A small self-supervised image encoder, trained from scratch: norm batchnorm, soap at rate 0.0045.
Rows from block 6 of a small self-supervised image encoder, named by matrix and row number. Rows with one number belong to one channel. Each number is 200 + 40 x the weight over its row's rms, rounded and kept within 0 to 999. All counts start at 0.
Before each channel's rows are labels from the 100 images, of 14848, where the channel reaches its highest value: "top examples" is what is common among them. Only what is clearly more common there than usual is listed. The data: capsule endoscopy frames (Kvasir-Capsule).
# convs0: first 3x3 conv (model.blocks.6.convs.0.weight, 176x176x3x3, each kernel summed), inputs 0-87
# convs1: second 3x3 conv (model.blocks.6.convs.1.weight, 176x176x3x3, transposed, each kernel summed), outputs 0-87

top examples: finding: pylorus
convs0.12,172,199,111,196,158,119,190,156,129,120,197,183,189,158,213,164,226,227,207,253,271,198,260,161,280,273,204,176,199,195,227,261,245,240,168,200,241,206,208,213,199,187,259,117,212,162,227,226,226,247,122,191,209,224,165,263,125,203,216,224,273,236,102,194,269,267,225,203,241,185,188,156,195,203,207,166,197,240,144,230,119,237,272,250,233,196,170,163
convs1.12,200,176,241,197,201,177,274,150,232,180,139,206,143,155,221,185,166,263,183,151,178,228,219,208,193,190,197,194,180,150,149,275,189,261,214,152,243,209,161,238,226,172,164,284,252,203,139,233,253,192,96,231,248,190,211,139,240,177,203,188,151,142,224,227,245,309,256,197,204,270,138,220,143,230,184,188,232,212,193,199,237,177,206,304,152,171,233,271

top examples: finding: angiectasia
convs0.158,195,154,275,208,207,247,166,148,168,265,164,191,210,200,145,222,274,172,137,191,209,204,135,228,170,229,224,284,213,243,273,189,165,196,177,148,229,179,121,165,178,207,187,188,215,180,245,261,186,194,284,249,195,287,138,192,274,234,177,180,270,208,228,252,154,144,144,201,230,210,175,169,255,235,216,168,207,266,322,208,163,134,190,176,145,157,238,117
convs1.158,192,217,157,226,219,171,226,152,215,152,210,168,192,158,233,288,194,183,243,246,176,196,267,179,243,191,273,183,213,202,312,149,168,210,215,251,233,173,233,226,198,168,215,218,185,211,286,268,194,239,178,207,178,173,256,203,261,228,187,235,245,211,242,267,161,183,216,204,262,208,162,249,181,225,179,251,155,201,191,200,267,229,162,130,225,187,251,245

top examples: finding: pylorus
convs0.140,260,189,180,175,181,227,180,150,184,223,208,206,255,225,233,225,274,144,207,154,231,232,134,227,216,182,148,219,217,202,178,234,189,151,200,163,211,152,139,179,192,231,175,182,290,241,256,249,216,219,197,168,168,186,187,181,141,162,224,166,139,185,217,219,265,200,300,232,172,226,156,176,249,143,141,123,155,182,185,175,171,225,142,197,170,222,171,164
convs1.140,264,170,224,142,223,219,275,211,190,246,198,156,266,295,205,144,168,171,205,192,187,226,193,172,239,179,161,179,192,205,161,138,254,213,123,242,132,181,246,201,252,217,167,146,147,262,237,258,160,273,171,231,208,198,235,185,158,232,242,130,241,204,193,196,190,216,257,174,259,175,239,158,164,206,256,239,155,150,198,200,151,188,140,195,164,127,196,184

top examples: finding: blood fresh
convs0.163,254,202,236,179,216,107,220,198,224,230,202,198,270,219,206,240,182,182,247,170,214,155,248,278,156,199,120,185,267,185,165,259,190,252,130,176,140,182,237,259,206,163,210,249,167,284,140,180,149,328,194,207,142,188,153,132,248,193,234,156,194,204,165,220,261,208,181,197,190,163,173,195,194,245,189,216,183,238,213,213,187,126,158,209,158,246,169,206
convs1.163,139,177,228,152,203,206,146,189,209,172,179,299,284,183,162,183,238,129,151,175,244,182,192,217,238,221,154,136,280,199,175,181,137,230,214,201,171,207,249,255,219,181,187,191,135,220,164,169,225,174,148,255,169,238,215,194,197,283,162,159,224,215,205,271,211,159,168,206,186,186,247,225,263,195,192,128,207,209,130,203,208,214,237,131,180,208,280,206

top examples: finding: reduced mucosal view; finding: ileocecal valve
convs0.84,213,167,169,139,209,133,248,172,181,277,219,215,229,176,216,214,339,223,158,182,233,166,192,154,226,175,198,183,321,222,174,187,179,175,212,155,161,123,160,227,212,193,207,252,200,242,196,200,185,138,177,177,250,192,185,180,199,238,150,180,220,237,238,129,168,171,274,219,148,160,205,104,246,171,170,176,184,256,164,212,161,194,192,192,196,223,215,117
convs1.84,245,210,187,218,202,264,228,135,156,248,241,203,228,225,159,169,257,181,195,153,230,195,236,99,161,160,153,207,190,186,123,185,208,237,262,211,213,176,204,232,247,210,174,188,232,185,221,219,189,204,274,198,232,195,140,151,168,259,187,247,183,261,144,250,249,189,194,212,280,214,185,200,210,245,246,225,213,150,228,157,168,183,215,169,207,160,252,219

top examples: finding: ileocecal valve
convs0.171,251,266,187,237,172,194,194,184,147,195,193,232,155,192,154,225,189,237,163,238,172,253,187,222,193,240,186,173,201,215,222,228,187,235,209,220,215,212,176,122,156,302,204,186,226,224,144,207,157,229,126,254,231,196,204,154,140,191,227,133,243,125,267,240,202,144,212,205,204,197,153,182,215,217,177,149,340,221,200,264,182,159,199,165,200,203,207,132
convs1.171,200,238,189,190,216,269,173,207,209,273,242,177,198,238,156,171,172,157,122,265,156,174,204,230,234,240,199,202,102,264,173,187,204,169,204,262,178,227,206,159,167,219,212,176,153,207,207,250,252,243,218,179,248,227,178,234,92,211,239,259,162,268,221,179,192,211,292,187,170,186,225,173,138,269,240,240,204,200,219,173,156,155,156,199,243,280,197,145

top examples: finding: ileocecal valve
convs0.90,212,173,250,182,165,193,237,126,194,187,213,226,233,208,217,315,144,139,225,226,165,258,103,273,223,141,142,197,183,207,179,116,249,218,185,156,218,216,220,172,265,187,156,210,285,159,158,110,136,161,170,178,210,221,164,188,198,190,170,195,185,202,228,181,182,198,206,203,185,242,128,162,127,197,210,168,186,270,208,139,147,206,213,271,164,192,205,168
convs1.90,182,193,215,148,215,270,171,237,220,230,184,152,259,204,227,205,204,271,170,208,197,180,221,186,215,202,193,210,187,217,237,176,157,154,210,188,184,203,168,218,280,201,164,140,196,184,212,149,209,307,285,193,152,206,107,218,205,255,243,137,176,227,116,150,233,195,168,118,146,131,200,212,198,111,225,177,228,155,232,176,235,177,188,167,197,226,186,200

top examples: finding: ileocecal valve
convs0.36,207,217,174,260,199,223,249,220,140,222,139,196,202,166,214,241,237,176,222,203,211,180,130,174,153,151,92,166,224,248,227,174,141,211,261,132,225,172,226,223,153,224,179,136,245,164,169,198,232,242,146,207,207,139,217,127,253,218,165,127,186,197,226,249,194,259,191,213,199,184,174,257,113,165,161,191,239,204,111,191,173,268,148,260,183,228,231,132
convs1.36,148,194,237,208,295,217,301,180,218,210,229,277,108,201,247,124,198,339,222,249,192,143,197,145,222,171,135,173,198,164,268,159,218,177,194,180,155,208,142,184,244,205,216,249,196,277,201,231,205,219,240,145,217,182,208,189,161,263,217,166,200,162,192,223,251,220,163,182,149,171,218,137,146,212,198,146,206,204,213,251,290,254,238,180,239,213,229,194

top examples: finding: ileocecal valve
convs0.74,263,171,186,207,182,249,182,171,210,209,175,193,247,211,202,163,221,166,183,206,142,200,180,164,258,210,204,238,202,113,173,193,151,209,154,219,206,179,204,258,264,203,262,146,236,132,200,146,135,211,187,173,203,217,131,153,260,160,100,161,253,170,255,224,219,196,228,237,222,226,186,103,184,259,195,221,310,230,127,160,177,213,202,131,268,194,179,142
convs1.74,195,183,158,277,172,243,257,128,216,217,248,227,284,227,139,195,131,212,129,143,205,204,217,184,229,188,197,206,165,252,255,208,173,167,242,173,233,192,184,205,147,163,180,224,226,210,220,230,216,208,179,242,157,209,243,173,159,149,217,193,275,225,167,100,184,254,234,220,215,226,298,233,194,221,154,254,259,182,210,219,182,141,229,216,164,250,175,201

top examples: finding: pylorus
convs0.136,228,194,172,203,198,210,203,188,197,164,230,241,203,232,168,205,172,292,175,282,132,162,224,148,270,238,234,251,281,232,170,248,306,224,255,259,266,229,232,172,210,196,223,157,213,158,146,181,260,152,177,205,199,178,193,201,166,183,183,184,196,207,295,174,189,182,158,193,157,190,234,165,163,166,240,127,271,217,218,195,298,177,178,225,202,245,178,286
convs1.136,235,195,219,134,208,243,187,183,213,224,219,189,179,171,250,197,248,247,169,295,201,177,252,173,269,224,185,183,214,226,195,196,167,186,159,126,255,193,199,170,246,217,183,207,138,105,191,164,227,132,190,175,226,211,214,213,330,194,275,94,196,154,284,207,238,198,263,242,212,273,204,95,239,191,139,255,104,185,198,210,214,248,140,207,227,208,205,171

top examples: finding: reduced mucosal view
convs0.137,214,223,254,186,215,244,229,200,170,173,203,183,185,159,196,111,181,264,232,217,247,129,192,212,248,264,181,145,236,163,211,238,178,186,152,234,207,121,162,199,181,153,225,207,178,179,236,188,252,180,242,236,180,223,270,192,161,226,272,201,224,175,110,223,221,178,230,173,180,179,169,201,229,138,151,217,225,183,232,194,162,290,207,244,197,191,171,187
convs1.137,280,283,213,238,179,241,161,177,200,206,201,171,181,116,181,110,129,82,178,200,185,203,105,128,216,191,224,171,278,218,161,259,213,161,238,176,218,268,215,186,246,174,226,147,184,257,248,217,247,178,169,207,143,193,238,171,216,186,248,140,219,182,172,139,248,180,168,192,179,183,199,231,124,137,201,158,166,232,134,198,233,234,174,140,192,142,195,199

top examples: finding: angiectasia
convs0.130,209,196,157,174,244,179,176,152,170,197,94,169,210,193,259,241,155,245,259,207,250,211,157,248,232,252,99,213,233,211,150,210,258,135,246,254,241,153,242,191,241,239,195,172,210,147,265,163,213,221,185,154,198,165,182,265,130,276,205,190,198,195,186,235,222,123,222,307,168,197,147,204,240,181,184,154,256,192,247,178,115,247,212,198,279,157,190,177
convs1.130,184,108,149,217,156,125,168,201,208,278,120,146,219,203,166,232,218,130,200,149,222,189,233,179,185,226,209,236,253,133,232,121,152,141,186,177,166,268,256,215,216,211,244,233,180,182,171,173,233,204,216,159,207,236,175,210,242,199,230,158,218,203,176,200,293,138,209,255,256,210,162,217,149,229,118,168,219,105,166,226,179,213,237,220,183,167,156,138

top examples: finding: pylorus
convs0.22,184,237,211,171,199,119,158,189,277,131,186,156,256,317,173,170,213,223,177,164,110,236,223,248,254,229,186,144,214,184,213,197,128,219,201,296,225,196,159,201,239,243,177,205,229,206,186,222,233,213,229,230,245,205,192,272,153,181,162,183,186,200,238,192,214,189,179,221,159,148,129,221,232,251,190,169,115,176,160,271,158,163,190,207,257,151,181,207
convs1.22,95,218,207,175,237,242,237,220,190,218,118,191,267,176,259,157,189,202,264,160,183,205,208,193,182,184,162,110,243,167,184,179,201,179,192,195,189,173,198,216,199,232,190,265,176,217,180,147,211,190,203,200,214,163,196,124,173,166,141,112,147,205,200,207,208,205,183,184,196,236,173,133,142,89,224,166,196,166,161,218,107,202,279,229,211,172,241,120

top examples: finding: ileocecal valve
convs0.13,248,156,142,242,181,208,343,206,219,123,235,117,239,237,246,229,216,209,233,160,250,119,153,167,239,239,219,221,183,264,209,167,209,203,169,206,169,149,212,168,117,197,178,175,191,230,204,236,202,231,173,177,148,235,151,214,189,229,207,202,224,165,213,192,168,276,205,274,233,185,172,107,222,219,204,92,148,251,174,210,205,183,242,210,166,216,244,207
convs1.13,232,187,185,154,252,224,219,215,210,190,267,218,191,254,215,177,175,236,206,185,116,213,220,218,109,202,148,187,230,271,138,150,110,176,252,165,172,235,237,175,281,220,184,222,126,182,241,261,206,285,243,179,233,88,182,186,184,217,178,220,154,173,178,140,133,216,132,199,245,206,245,89,158,215,176,205,206,142,206,220,218,166,221,226,166,172,184,315

top examples: finding: angiectasia
convs0.102,208,225,229,244,174,261,207,217,227,111,138,160,180,219,193,147,194,205,228,189,268,158,206,146,242,298,232,215,179,191,217,200,153,193,192,231,211,184,225,240,187,165,181,238,140,139,174,245,136,247,173,249,188,163,204,322,92,221,180,179,186,241,111,235,198,243,159,225,182,203,143,97,199,256,167,207,196,246,134,221,164,182,197,225,152,179,128,142
convs1.102,275,139,176,237,221,173,289,241,202,216,190,204,228,215,207,194,193,187,198,179,204,158,160,142,221,90,154,167,250,227,163,138,145,153,272,241,183,280,200,110,188,178,192,145,120,171,156,147,179,261,206,220,235,182,232,255,236,285,234,161,227,198,139,181,221,186,273,191,176,159,146,202,218,202,238,170,216,209,204,208,181,263,214,197,238,162,228,141

top examples: finding: ulcer; finding: ileocecal valve
convs0.104,187,148,181,191,205,263,164,158,167,242,162,229,285,237,157,263,198,241,228,173,225,217,204,199,217,228,116,135,312,188,217,237,229,171,236,262,182,217,75,138,220,174,203,163,204,216,221,178,165,183,234,286,192,182,225,138,237,235,175,202,228,222,236,230,244,229,116,213,144,180,178,116,182,116,176,176,227,114,154,189,156,206,195,158,183,220,150,206
convs1.104,225,234,228,222,182,194,189,256,166,234,126,238,238,206,212,191,195,162,229,179,174,201,161,254,185,189,177,252,238,196,155,308,193,134,166,224,194,179,163,223,223,241,232,250,102,192,201,132,201,236,143,146,218,170,199,161,213,198,180,255,219,266,137,101,207,249,227,189,239,245,188,197,195,248,204,228,197,267,224,161,203,252,199,198,221,214,180,190

top examples: finding: ileocecal valve
convs0.69,230,165,169,191,218,218,153,147,186,224,157,204,299,238,243,172,291,173,224,189,232,219,140,218,183,249,158,193,151,153,209,169,172,169,266,210,161,238,233,228,190,191,182,158,164,113,220,246,179,245,132,247,136,221,165,236,193,234,190,205,202,223,173,261,218,165,163,263,187,126,175,119,197,112,202,162,245,271,248,277,229,231,253,170,186,226,186,210
convs1.69,193,224,190,255,204,250,154,234,116,187,210,179,198,212,215,229,215,190,135,185,206,143,163,251,221,213,167,190,227,245,168,215,223,112,159,270,183,150,246,146,146,286,179,108,186,200,242,199,120,267,211,212,207,190,199,184,208,144,208,85,173,173,247,153,265,172,207,200,208,258,110,303,179,187,215,273,210,239,214,192,209,196,273,246,191,193,214,197