config.toml
model = "self-supervised image encoder"
dataset = "capsule endoscopy frames (Kvasir-Capsule)"
train_examples = 42238
image_size = 32
crop_scale_min = 0.3
horizontal_flip = false
color_jitter = 0.4
method = "barlow_twins"
arch = "resnet"
norm = "batchnorm"
hidden_act = "relu"
depths = [2, 2, 5, 2]
kernel_size = 3
stem = "single"
avg_pool_shortcut = true
widths = [80, 112, 176, 256]
projector_hidden = 1024
projector_out = 512
projector_hidden_layers = 1
init = "kaiming_normal"
residual_init = "zero_last"
optimizer = "soap"
beta2 = 0.99
learning_rate = 0.0045
beta1 = 0.95
shampoo_beta = 0.99
eps = 1e-08
precondition_frequency = 50
max_precond_dim = 1024
merge_dims = false
one_sided = false
adamw_lr_other_params = 0.0011
max_grad_norm = 1.0
max_steps = 18100
batch_size = 256
epochs = 109.7
lr_schedule = "step"
warmup_steps = 1810
weight_decay = 0.04
adamw_weight_decay_other_params = 0
Rows from block 5 of a small self-supervised image encoder, named by matrix and row number. Rows with one number belong to one channel. Each number is 200 + 30 x the weight over its row's rms, rounded and kept within 0 to 999. All counts start at 0.
After each channel's rows are labels from the 100 images, of 14848, where the channel reaches its highest value: "top examples" is what is common among them. Only what is clearly more common there than usual is listed. The data: capsule endoscopy frames (Kvasir-Capsule).
# convs0: first 3x3 conv (model.blocks.5.convs.0.weight, 176x176x3x3, each kernel summed), inputs 88-175
# convs1: second 3x3 conv (model.blocks.5.convs.1.weight, 176x176x3x3, transposed, each kernel summed), outputs 88-175

convs0.34,184,218,187,231,276,216,185,148,230,172,185,216,283,236,224,177,223,167,252,247,228,221,204,173,179,230,219,223,226,198,171,253,289,222,213,165,178,228,176,143,229,147,174,227,190,149,248,198,177,235,191,220,152,205,218,267,174,223,200,184,183,182,231,214,205,189,227,177,222,232,212,172,172,167,214,220,211,203,244,157,177,202,247,224,214,221,188,197
convs1.34,184,175,195,153,215,209,204,150,215,192,220,236,231,209,262,187,275,183,208,223,208,201,192,227,183,191,197,149,175,207,127,154,209,192,201,193,202,232,201,171,219,166,174,189,232,243,226,249,202,191,227,190,223,212,196,217,219,199,179,206,222,211,224,235,266,205,200,169,259,194,216,203,269,232,205,244,185,197,169,166,143,187,206,225,231,160,152,195
top examples: finding: ileocecal valve

convs0.102,193,195,176,155,211,187,193,204,178,142,195,209,202,191,223,176,184,187,157,204,199,182,149,193,236,176,190,216,202,177,162,193,124,183,209,234,260,223,195,203,208,196,210,247,129,255,165,214,198,241,168,181,206,224,199,233,174,186,188,137,263,204,181,206,185,201,236,139,149,195,181,224,197,235,200,208,185,228,177,231,199,171,223,260,205,204,168,230
convs1.102,229,180,163,243,183,143,172,164,128,239,148,175,226,181,194,251,208,201,203,208,184,193,185,199,231,207,220,261,146,232,188,211,206,241,176,256,228,223,232,201,181,172,215,191,217,190,180,149,220,254,230,223,220,238,206,196,148,217,216,168,226,214,168,204,157,204,145,199,177,162,203,166,178,167,202,234,208,217,196,246,210,218,185,198,213,222,213,210
top examples: finding: reduced mucosal view

convs0.107,234,199,128,208,240,222,207,178,217,181,211,220,209,174,218,179,278,268,215,232,212,202,193,148,225,207,223,150,240,181,225,181,193,173,204,185,206,218,185,208,211,230,236,237,219,223,201,218,183,205,202,226,247,187,201,235,199,173,233,183,193,187,173,129,201,181,188,189,177,141,239,216,216,229,187,222,242,222,235,164,164,171,197,151,211,194,155,168
convs1.107,200,287,157,200,209,194,144,195,216,236,221,243,127,157,230,199,197,187,207,220,189,145,171,226,193,211,215,162,215,186,252,170,152,219,220,228,188,217,164,220,220,184,175,149,239,239,211,172,261,196,193,262,218,262,200,165,234,237,197,167,169,220,197,143,205,199,177,202,188,204,198,130,213,166,241,238,245,226,174,206,217,207,186,243,149,200,216,153
top examples: finding: reduced mucosal view

convs0.61,233,174,240,222,232,216,229,185,174,154,192,243,234,158,237,133,204,212,200,212,225,220,164,187,159,215,255,214,227,236,193,232,241,205,178,214,181,189,254,188,167,204,195,227,221,203,220,196,161,207,214,162,198,174,279,169,164,208,242,164,191,201,182,241,189,212,150,200,199,212,213,177,217,263,208,242,220,155,205,231,257,227,178,197,171,227,183,248
convs1.61,193,174,178,258,169,222,205,244,159,238,139,198,176,218,174,211,185,158,171,204,235,203,163,181,216,215,184,200,204,154,189,252,139,201,172,190,221,191,167,173,189,226,192,236,234,213,170,150,182,146,181,224,175,178,204,179,208,192,203,182,232,206,187,224,210,192,218,224,185,157,255,228,205,203,188,207,209,230,206,217,160,188,237,243,148,246,175,206
top examples: finding: pylorus

convs0.68,188,156,192,228,263,209,205,150,215,213,215,215,237,215,187,236,175,151,186,209,252,199,224,195,187,145,209,180,173,216,194,180,168,226,200,186,245,165,181,229,160,165,141,180,241,271,240,221,178,244,190,239,188,220,246,188,176,217,186,221,168,211,198,220,242,195,195,215,177,180,219,224,184,161,193,197,210,234,197,224,192,166,201,211,152,214,230,218
convs1.68,180,150,201,196,253,192,166,182,192,206,199,160,243,225,160,162,189,216,217,178,177,190,220,183,192,180,221,157,182,234,241,196,204,185,168,174,171,194,173,227,160,202,214,144,201,201,155,223,206,259,193,231,175,214,181,206,222,215,174,161,225,196,219,180,135,201,232,185,218,202,188,175,226,181,152,209,148,151,239,232,181,201,202,207,213,181,179,216
top examples: finding: pylorus

convs0.42,243,242,171,170,188,140,231,220,207,231,200,185,260,190,165,182,195,217,193,218,226,193,237,188,220,214,130,196,241,208,180,152,214,178,162,245,211,198,230,151,205,133,238,160,187,217,163,194,213,159,236,196,231,189,235,139,186,226,215,203,236,188,190,210,183,235,167,159,197,244,174,211,248,208,189,208,183,177,214,245,221,230,146,208,160,181,165,199
convs1.42,224,186,220,152,157,221,158,174,238,256,221,234,191,214,194,213,233,230,150,187,214,194,212,239,200,182,108,195,179,212,154,207,208,218,242,270,201,190,189,189,209,225,171,242,221,169,213,197,220,151,226,193,112,185,200,207,161,177,188,232,198,241,167,172,170,188,203,190,144,170,261,168,188,212,194,198,220,200,170,213,144,191,199,191,259,193,205,175
top examples: finding: pylorus

convs0.97,225,232,220,182,218,219,183,251,222,220,278,209,210,216,167,176,194,180,191,247,215,221,277,257,223,195,256,141,252,191,224,171,197,198,172,170,242,158,223,167,172,199,226,198,237,196,183,223,172,242,201,193,176,198,179,215,201,182,203,214,219,216,205,146,185,201,149,170,170,222,179,184,178,186,214,167,231,225,251,167,202,170,230,209,174,185,147,217
convs1.97,205,160,228,234,217,182,217,234,172,180,207,240,268,194,170,265,245,230,189,264,231,203,269,194,206,194,192,177,214,231,247,180,221,149,226,184,196,245,198,173,201,206,206,210,168,194,243,236,164,242,170,165,188,140,207,234,224,189,151,197,212,253,180,185,192,238,193,180,204,212,170,157,187,245,153,199,146,149,184,185,227,196,258,147,230,256,206,154
top examples: finding: pylorus

convs0.47,192,244,208,178,137,219,174,188,201,208,241,206,184,188,170,136,198,155,202,213,239,176,227,178,172,223,188,221,218,256,218,230,192,204,197,215,197,219,208,202,223,164,194,230,220,195,234,225,184,188,204,151,243,247,211,214,142,200,204,254,208,217,147,157,208,174,176,235,183,195,184,222,202,176,217,203,113,156,209,174,216,136,275,164,236,186,235,174
convs1.47,181,232,199,222,179,194,142,242,237,132,189,224,180,231,146,163,204,180,229,225,180,146,159,226,213,178,216,188,141,223,196,235,170,242,202,167,198,271,184,177,176,186,184,189,221,146,199,216,263,210,176,200,239,226,243,143,222,187,220,225,228,214,244,214,164,204,190,209,192,199,177,205,180,266,151,225,191,205,224,156,175,242,175,214,197,215,193,172
top examples: finding: ileocecal valve

convs0.38,180,268,224,208,188,225,166,156,214,232,231,216,257,243,216,231,196,181,217,198,203,189,220,179,216,201,205,158,168,226,165,174,208,228,174,216,145,205,217,167,229,207,162,220,247,251,188,260,192,260,186,211,177,189,185,240,201,190,213,201,210,186,304,183,163,162,215,217,156,205,194,152,173,189,213,144,215,179,171,238,212,188,249,246,181,185,213,202
convs1.38,148,198,194,210,198,177,188,160,201,201,172,264,238,175,161,252,204,197,188,222,218,190,237,205,195,154,170,190,197,227,165,203,209,167,227,129,266,211,189,174,221,231,213,182,205,169,222,165,149,204,196,254,219,199,210,196,157,240,230,211,155,184,252,203,194,188,267,199,192,191,193,225,199,198,206,203,173,198,182,217,232,181,130,199,189,217,189,170
top examples: finding: ileocecal valve

convs0.87,180,211,177,207,197,215,191,156,236,224,160,206,176,175,172,207,185,196,202,200,219,151,196,195,246,239,194,211,126,237,165,182,163,216,157,164,175,193,161,158,216,205,179,137,266,207,174,209,201,234,175,161,195,181,156,202,189,170,199,174,212,225,158,223,165,196,179,214,149,194,213,251,171,234,247,204,175,187,167,233,195,175,185,231,221,248,213,251
convs1.87,190,180,223,128,147,213,192,199,180,185,179,179,196,177,207,170,157,183,200,159,157,191,192,201,222,247,196,196,206,237,195,217,175,250,225,188,253,143,241,195,185,181,243,234,216,180,182,188,206,195,181,199,201,233,186,222,243,195,201,248,183,194,227,190,186,247,182,195,202,161,229,176,130,267,205,208,190,209,182,168,190,188,220,214,207,254,216,257
top examples: finding: ileocecal valve

convs0.57,192,180,213,173,224,150,199,217,207,181,217,207,246,213,237,210,208,191,182,181,225,221,232,187,210,179,217,260,230,188,202,223,193,201,204,156,181,147,198,255,166,161,173,144,156,156,205,213,211,187,237,186,153,143,217,188,196,180,221,142,178,209,152,213,246,230,217,202,186,235,194,201,253,211,166,238,180,229,172,128,127,185,287,213,213,142,199,185
convs1.57,212,197,173,157,227,157,216,141,204,222,201,153,169,184,224,196,186,162,177,201,187,163,168,210,196,243,224,220,237,244,212,198,167,180,160,226,214,215,152,163,210,181,153,157,217,205,165,188,196,210,213,188,238,254,177,218,209,206,197,239,172,110,195,200,170,206,207,220,194,202,270,269,230,183,194,128,208,142,192,235,184,186,206,169,185,251,228,173
top examples: finding: ileocecal valve

convs0.24,167,136,180,221,207,164,222,211,200,225,204,189,179,199,257,247,195,195,245,182,216,192,186,157,140,214,185,152,199,192,173,173,204,214,172,145,165,187,214,174,198,172,164,223,243,174,190,201,186,253,181,151,130,219,188,236,232,159,156,181,150,223,156,275,174,214,171,191,225,198,200,184,231,178,193,216,188,100,309,183,172,209,212,188,158,230,198,224
convs1.24,166,169,167,162,224,193,247,190,193,204,197,180,251,203,201,197,167,199,210,152,167,148,234,208,198,198,203,175,169,216,226,146,229,190,168,228,163,193,183,187,181,195,195,217,229,210,176,179,218,151,258,172,191,150,132,222,247,169,241,188,216,175,201,239,143,215,220,206,212,198,103,191,183,214,245,202,214,231,231,239,216,235,265,148,215,231,248,163
top examples: finding: ileocecal valve

convs0.95,149,229,216,185,188,198,200,210,263,215,174,233,157,211,244,158,227,211,226,171,212,229,210,219,166,196,189,219,147,191,173,189,242,188,198,226,145,167,182,147,190,144,214,225,208,216,189,215,177,162,216,222,213,209,141,243,149,201,203,186,234,152,170,172,167,176,170,298,189,206,220,174,163,206,225,181,195,165,249,198,264,197,187,247,227,224,197,231
convs1.95,195,190,203,223,228,201,295,222,182,188,228,161,184,200,222,205,242,166,222,168,251,204,192,177,207,234,173,213,160,200,195,204,189,254,282,216,183,221,243,215,184,238,221,197,135,229,196,231,287,208,213,243,225,228,192,199,170,244,159,208,224,199,205,196,233,205,212,194,205,163,216,208,180,184,199,214,113,198,266,194,196,184,195,203,196,206,194,195
top examples: finding: ileocecal valve

convs0.145,209,155,157,244,166,214,224,193,205,193,142,193,225,227,218,153,213,232,178,166,219,222,211,177,158,173,217,178,235,183,270,221,186,208,226,182,236,155,224,170,256,211,170,189,211,222,175,208,229,193,209,207,208,162,180,226,174,224,196,201,234,193,201,152,189,209,191,210,204,249,194,159,173,263,198,140,176,261,205,173,219,204,170,222,158,201,171,196
convs1.145,206,236,229,241,203,182,182,208,222,231,219,247,215,205,192,249,214,191,212,135,157,166,208,227,207,214,216,183,202,205,140,203,182,257,190,186,206,222,221,174,256,215,176,206,196,233,149,218,182,200,205,217,209,203,203,205,188,241,229,265,154,259,201,217,173,192,227,216,179,198,152,228,211,167,253,209,138,154,211,189,198,237,214,123,150,200,181,235
top examples: finding: ileocecal valve

convs0.64,186,155,200,282,206,182,173,192,229,235,197,215,211,163,234,164,237,181,202,243,213,248,211,199,193,165,157,181,239,195,213,206,187,180,189,212,244,168,163,200,230,191,189,161,163,263,133,220,204,183,225,182,174,264,215,202,218,208,189,185,222,243,182,217,225,186,193,183,179,169,228,118,222,206,191,191,190,198,234,176,195,190,227,256,174,184,155,220
convs1.64,187,210,141,207,196,225,194,205,228,218,198,234,206,218,217,211,193,195,265,219,143,216,203,214,175,173,263,168,185,240,253,187,204,230,153,204,164,201,182,217,196,205,161,181,219,259,219,279,236,205,200,186,244,216,240,217,234,269,187,229,261,147,243,223,130,121,167,163,218,189,202,218,220,205,142,197,168,238,198,156,161,200,189,206,211,192,248,218
top examples: finding: ileocecal valve

convs0.133,192,157,147,201,174,232,150,201,186,175,210,201,191,210,238,211,179,246,196,199,204,185,175,227,222,147,197,204,198,244,200,189,228,237,209,205,245,175,194,179,200,185,211,183,198,217,148,236,192,235,210,228,151,205,231,226,219,168,181,228,170,205,217,195,182,178,217,217,172,214,224,145,177,213,141,258,177,183,147,216,187,134,182,174,171,181,133,218
convs1.133,209,192,156,221,225,194,259,229,184,253,205,203,166,209,193,262,172,225,252,219,213,159,208,193,193,185,203,162,187,207,223,194,194,190,241,209,146,262,214,183,144,168,170,136,238,231,250,206,146,243,202,218,202,210,204,161,208,204,197,234,209,246,222,232,181,166,136,144,206,164,168,158,199,221,230,210,228,208,213,285,214,146,187,151,183,178,194,182
top examples: finding: blood fresh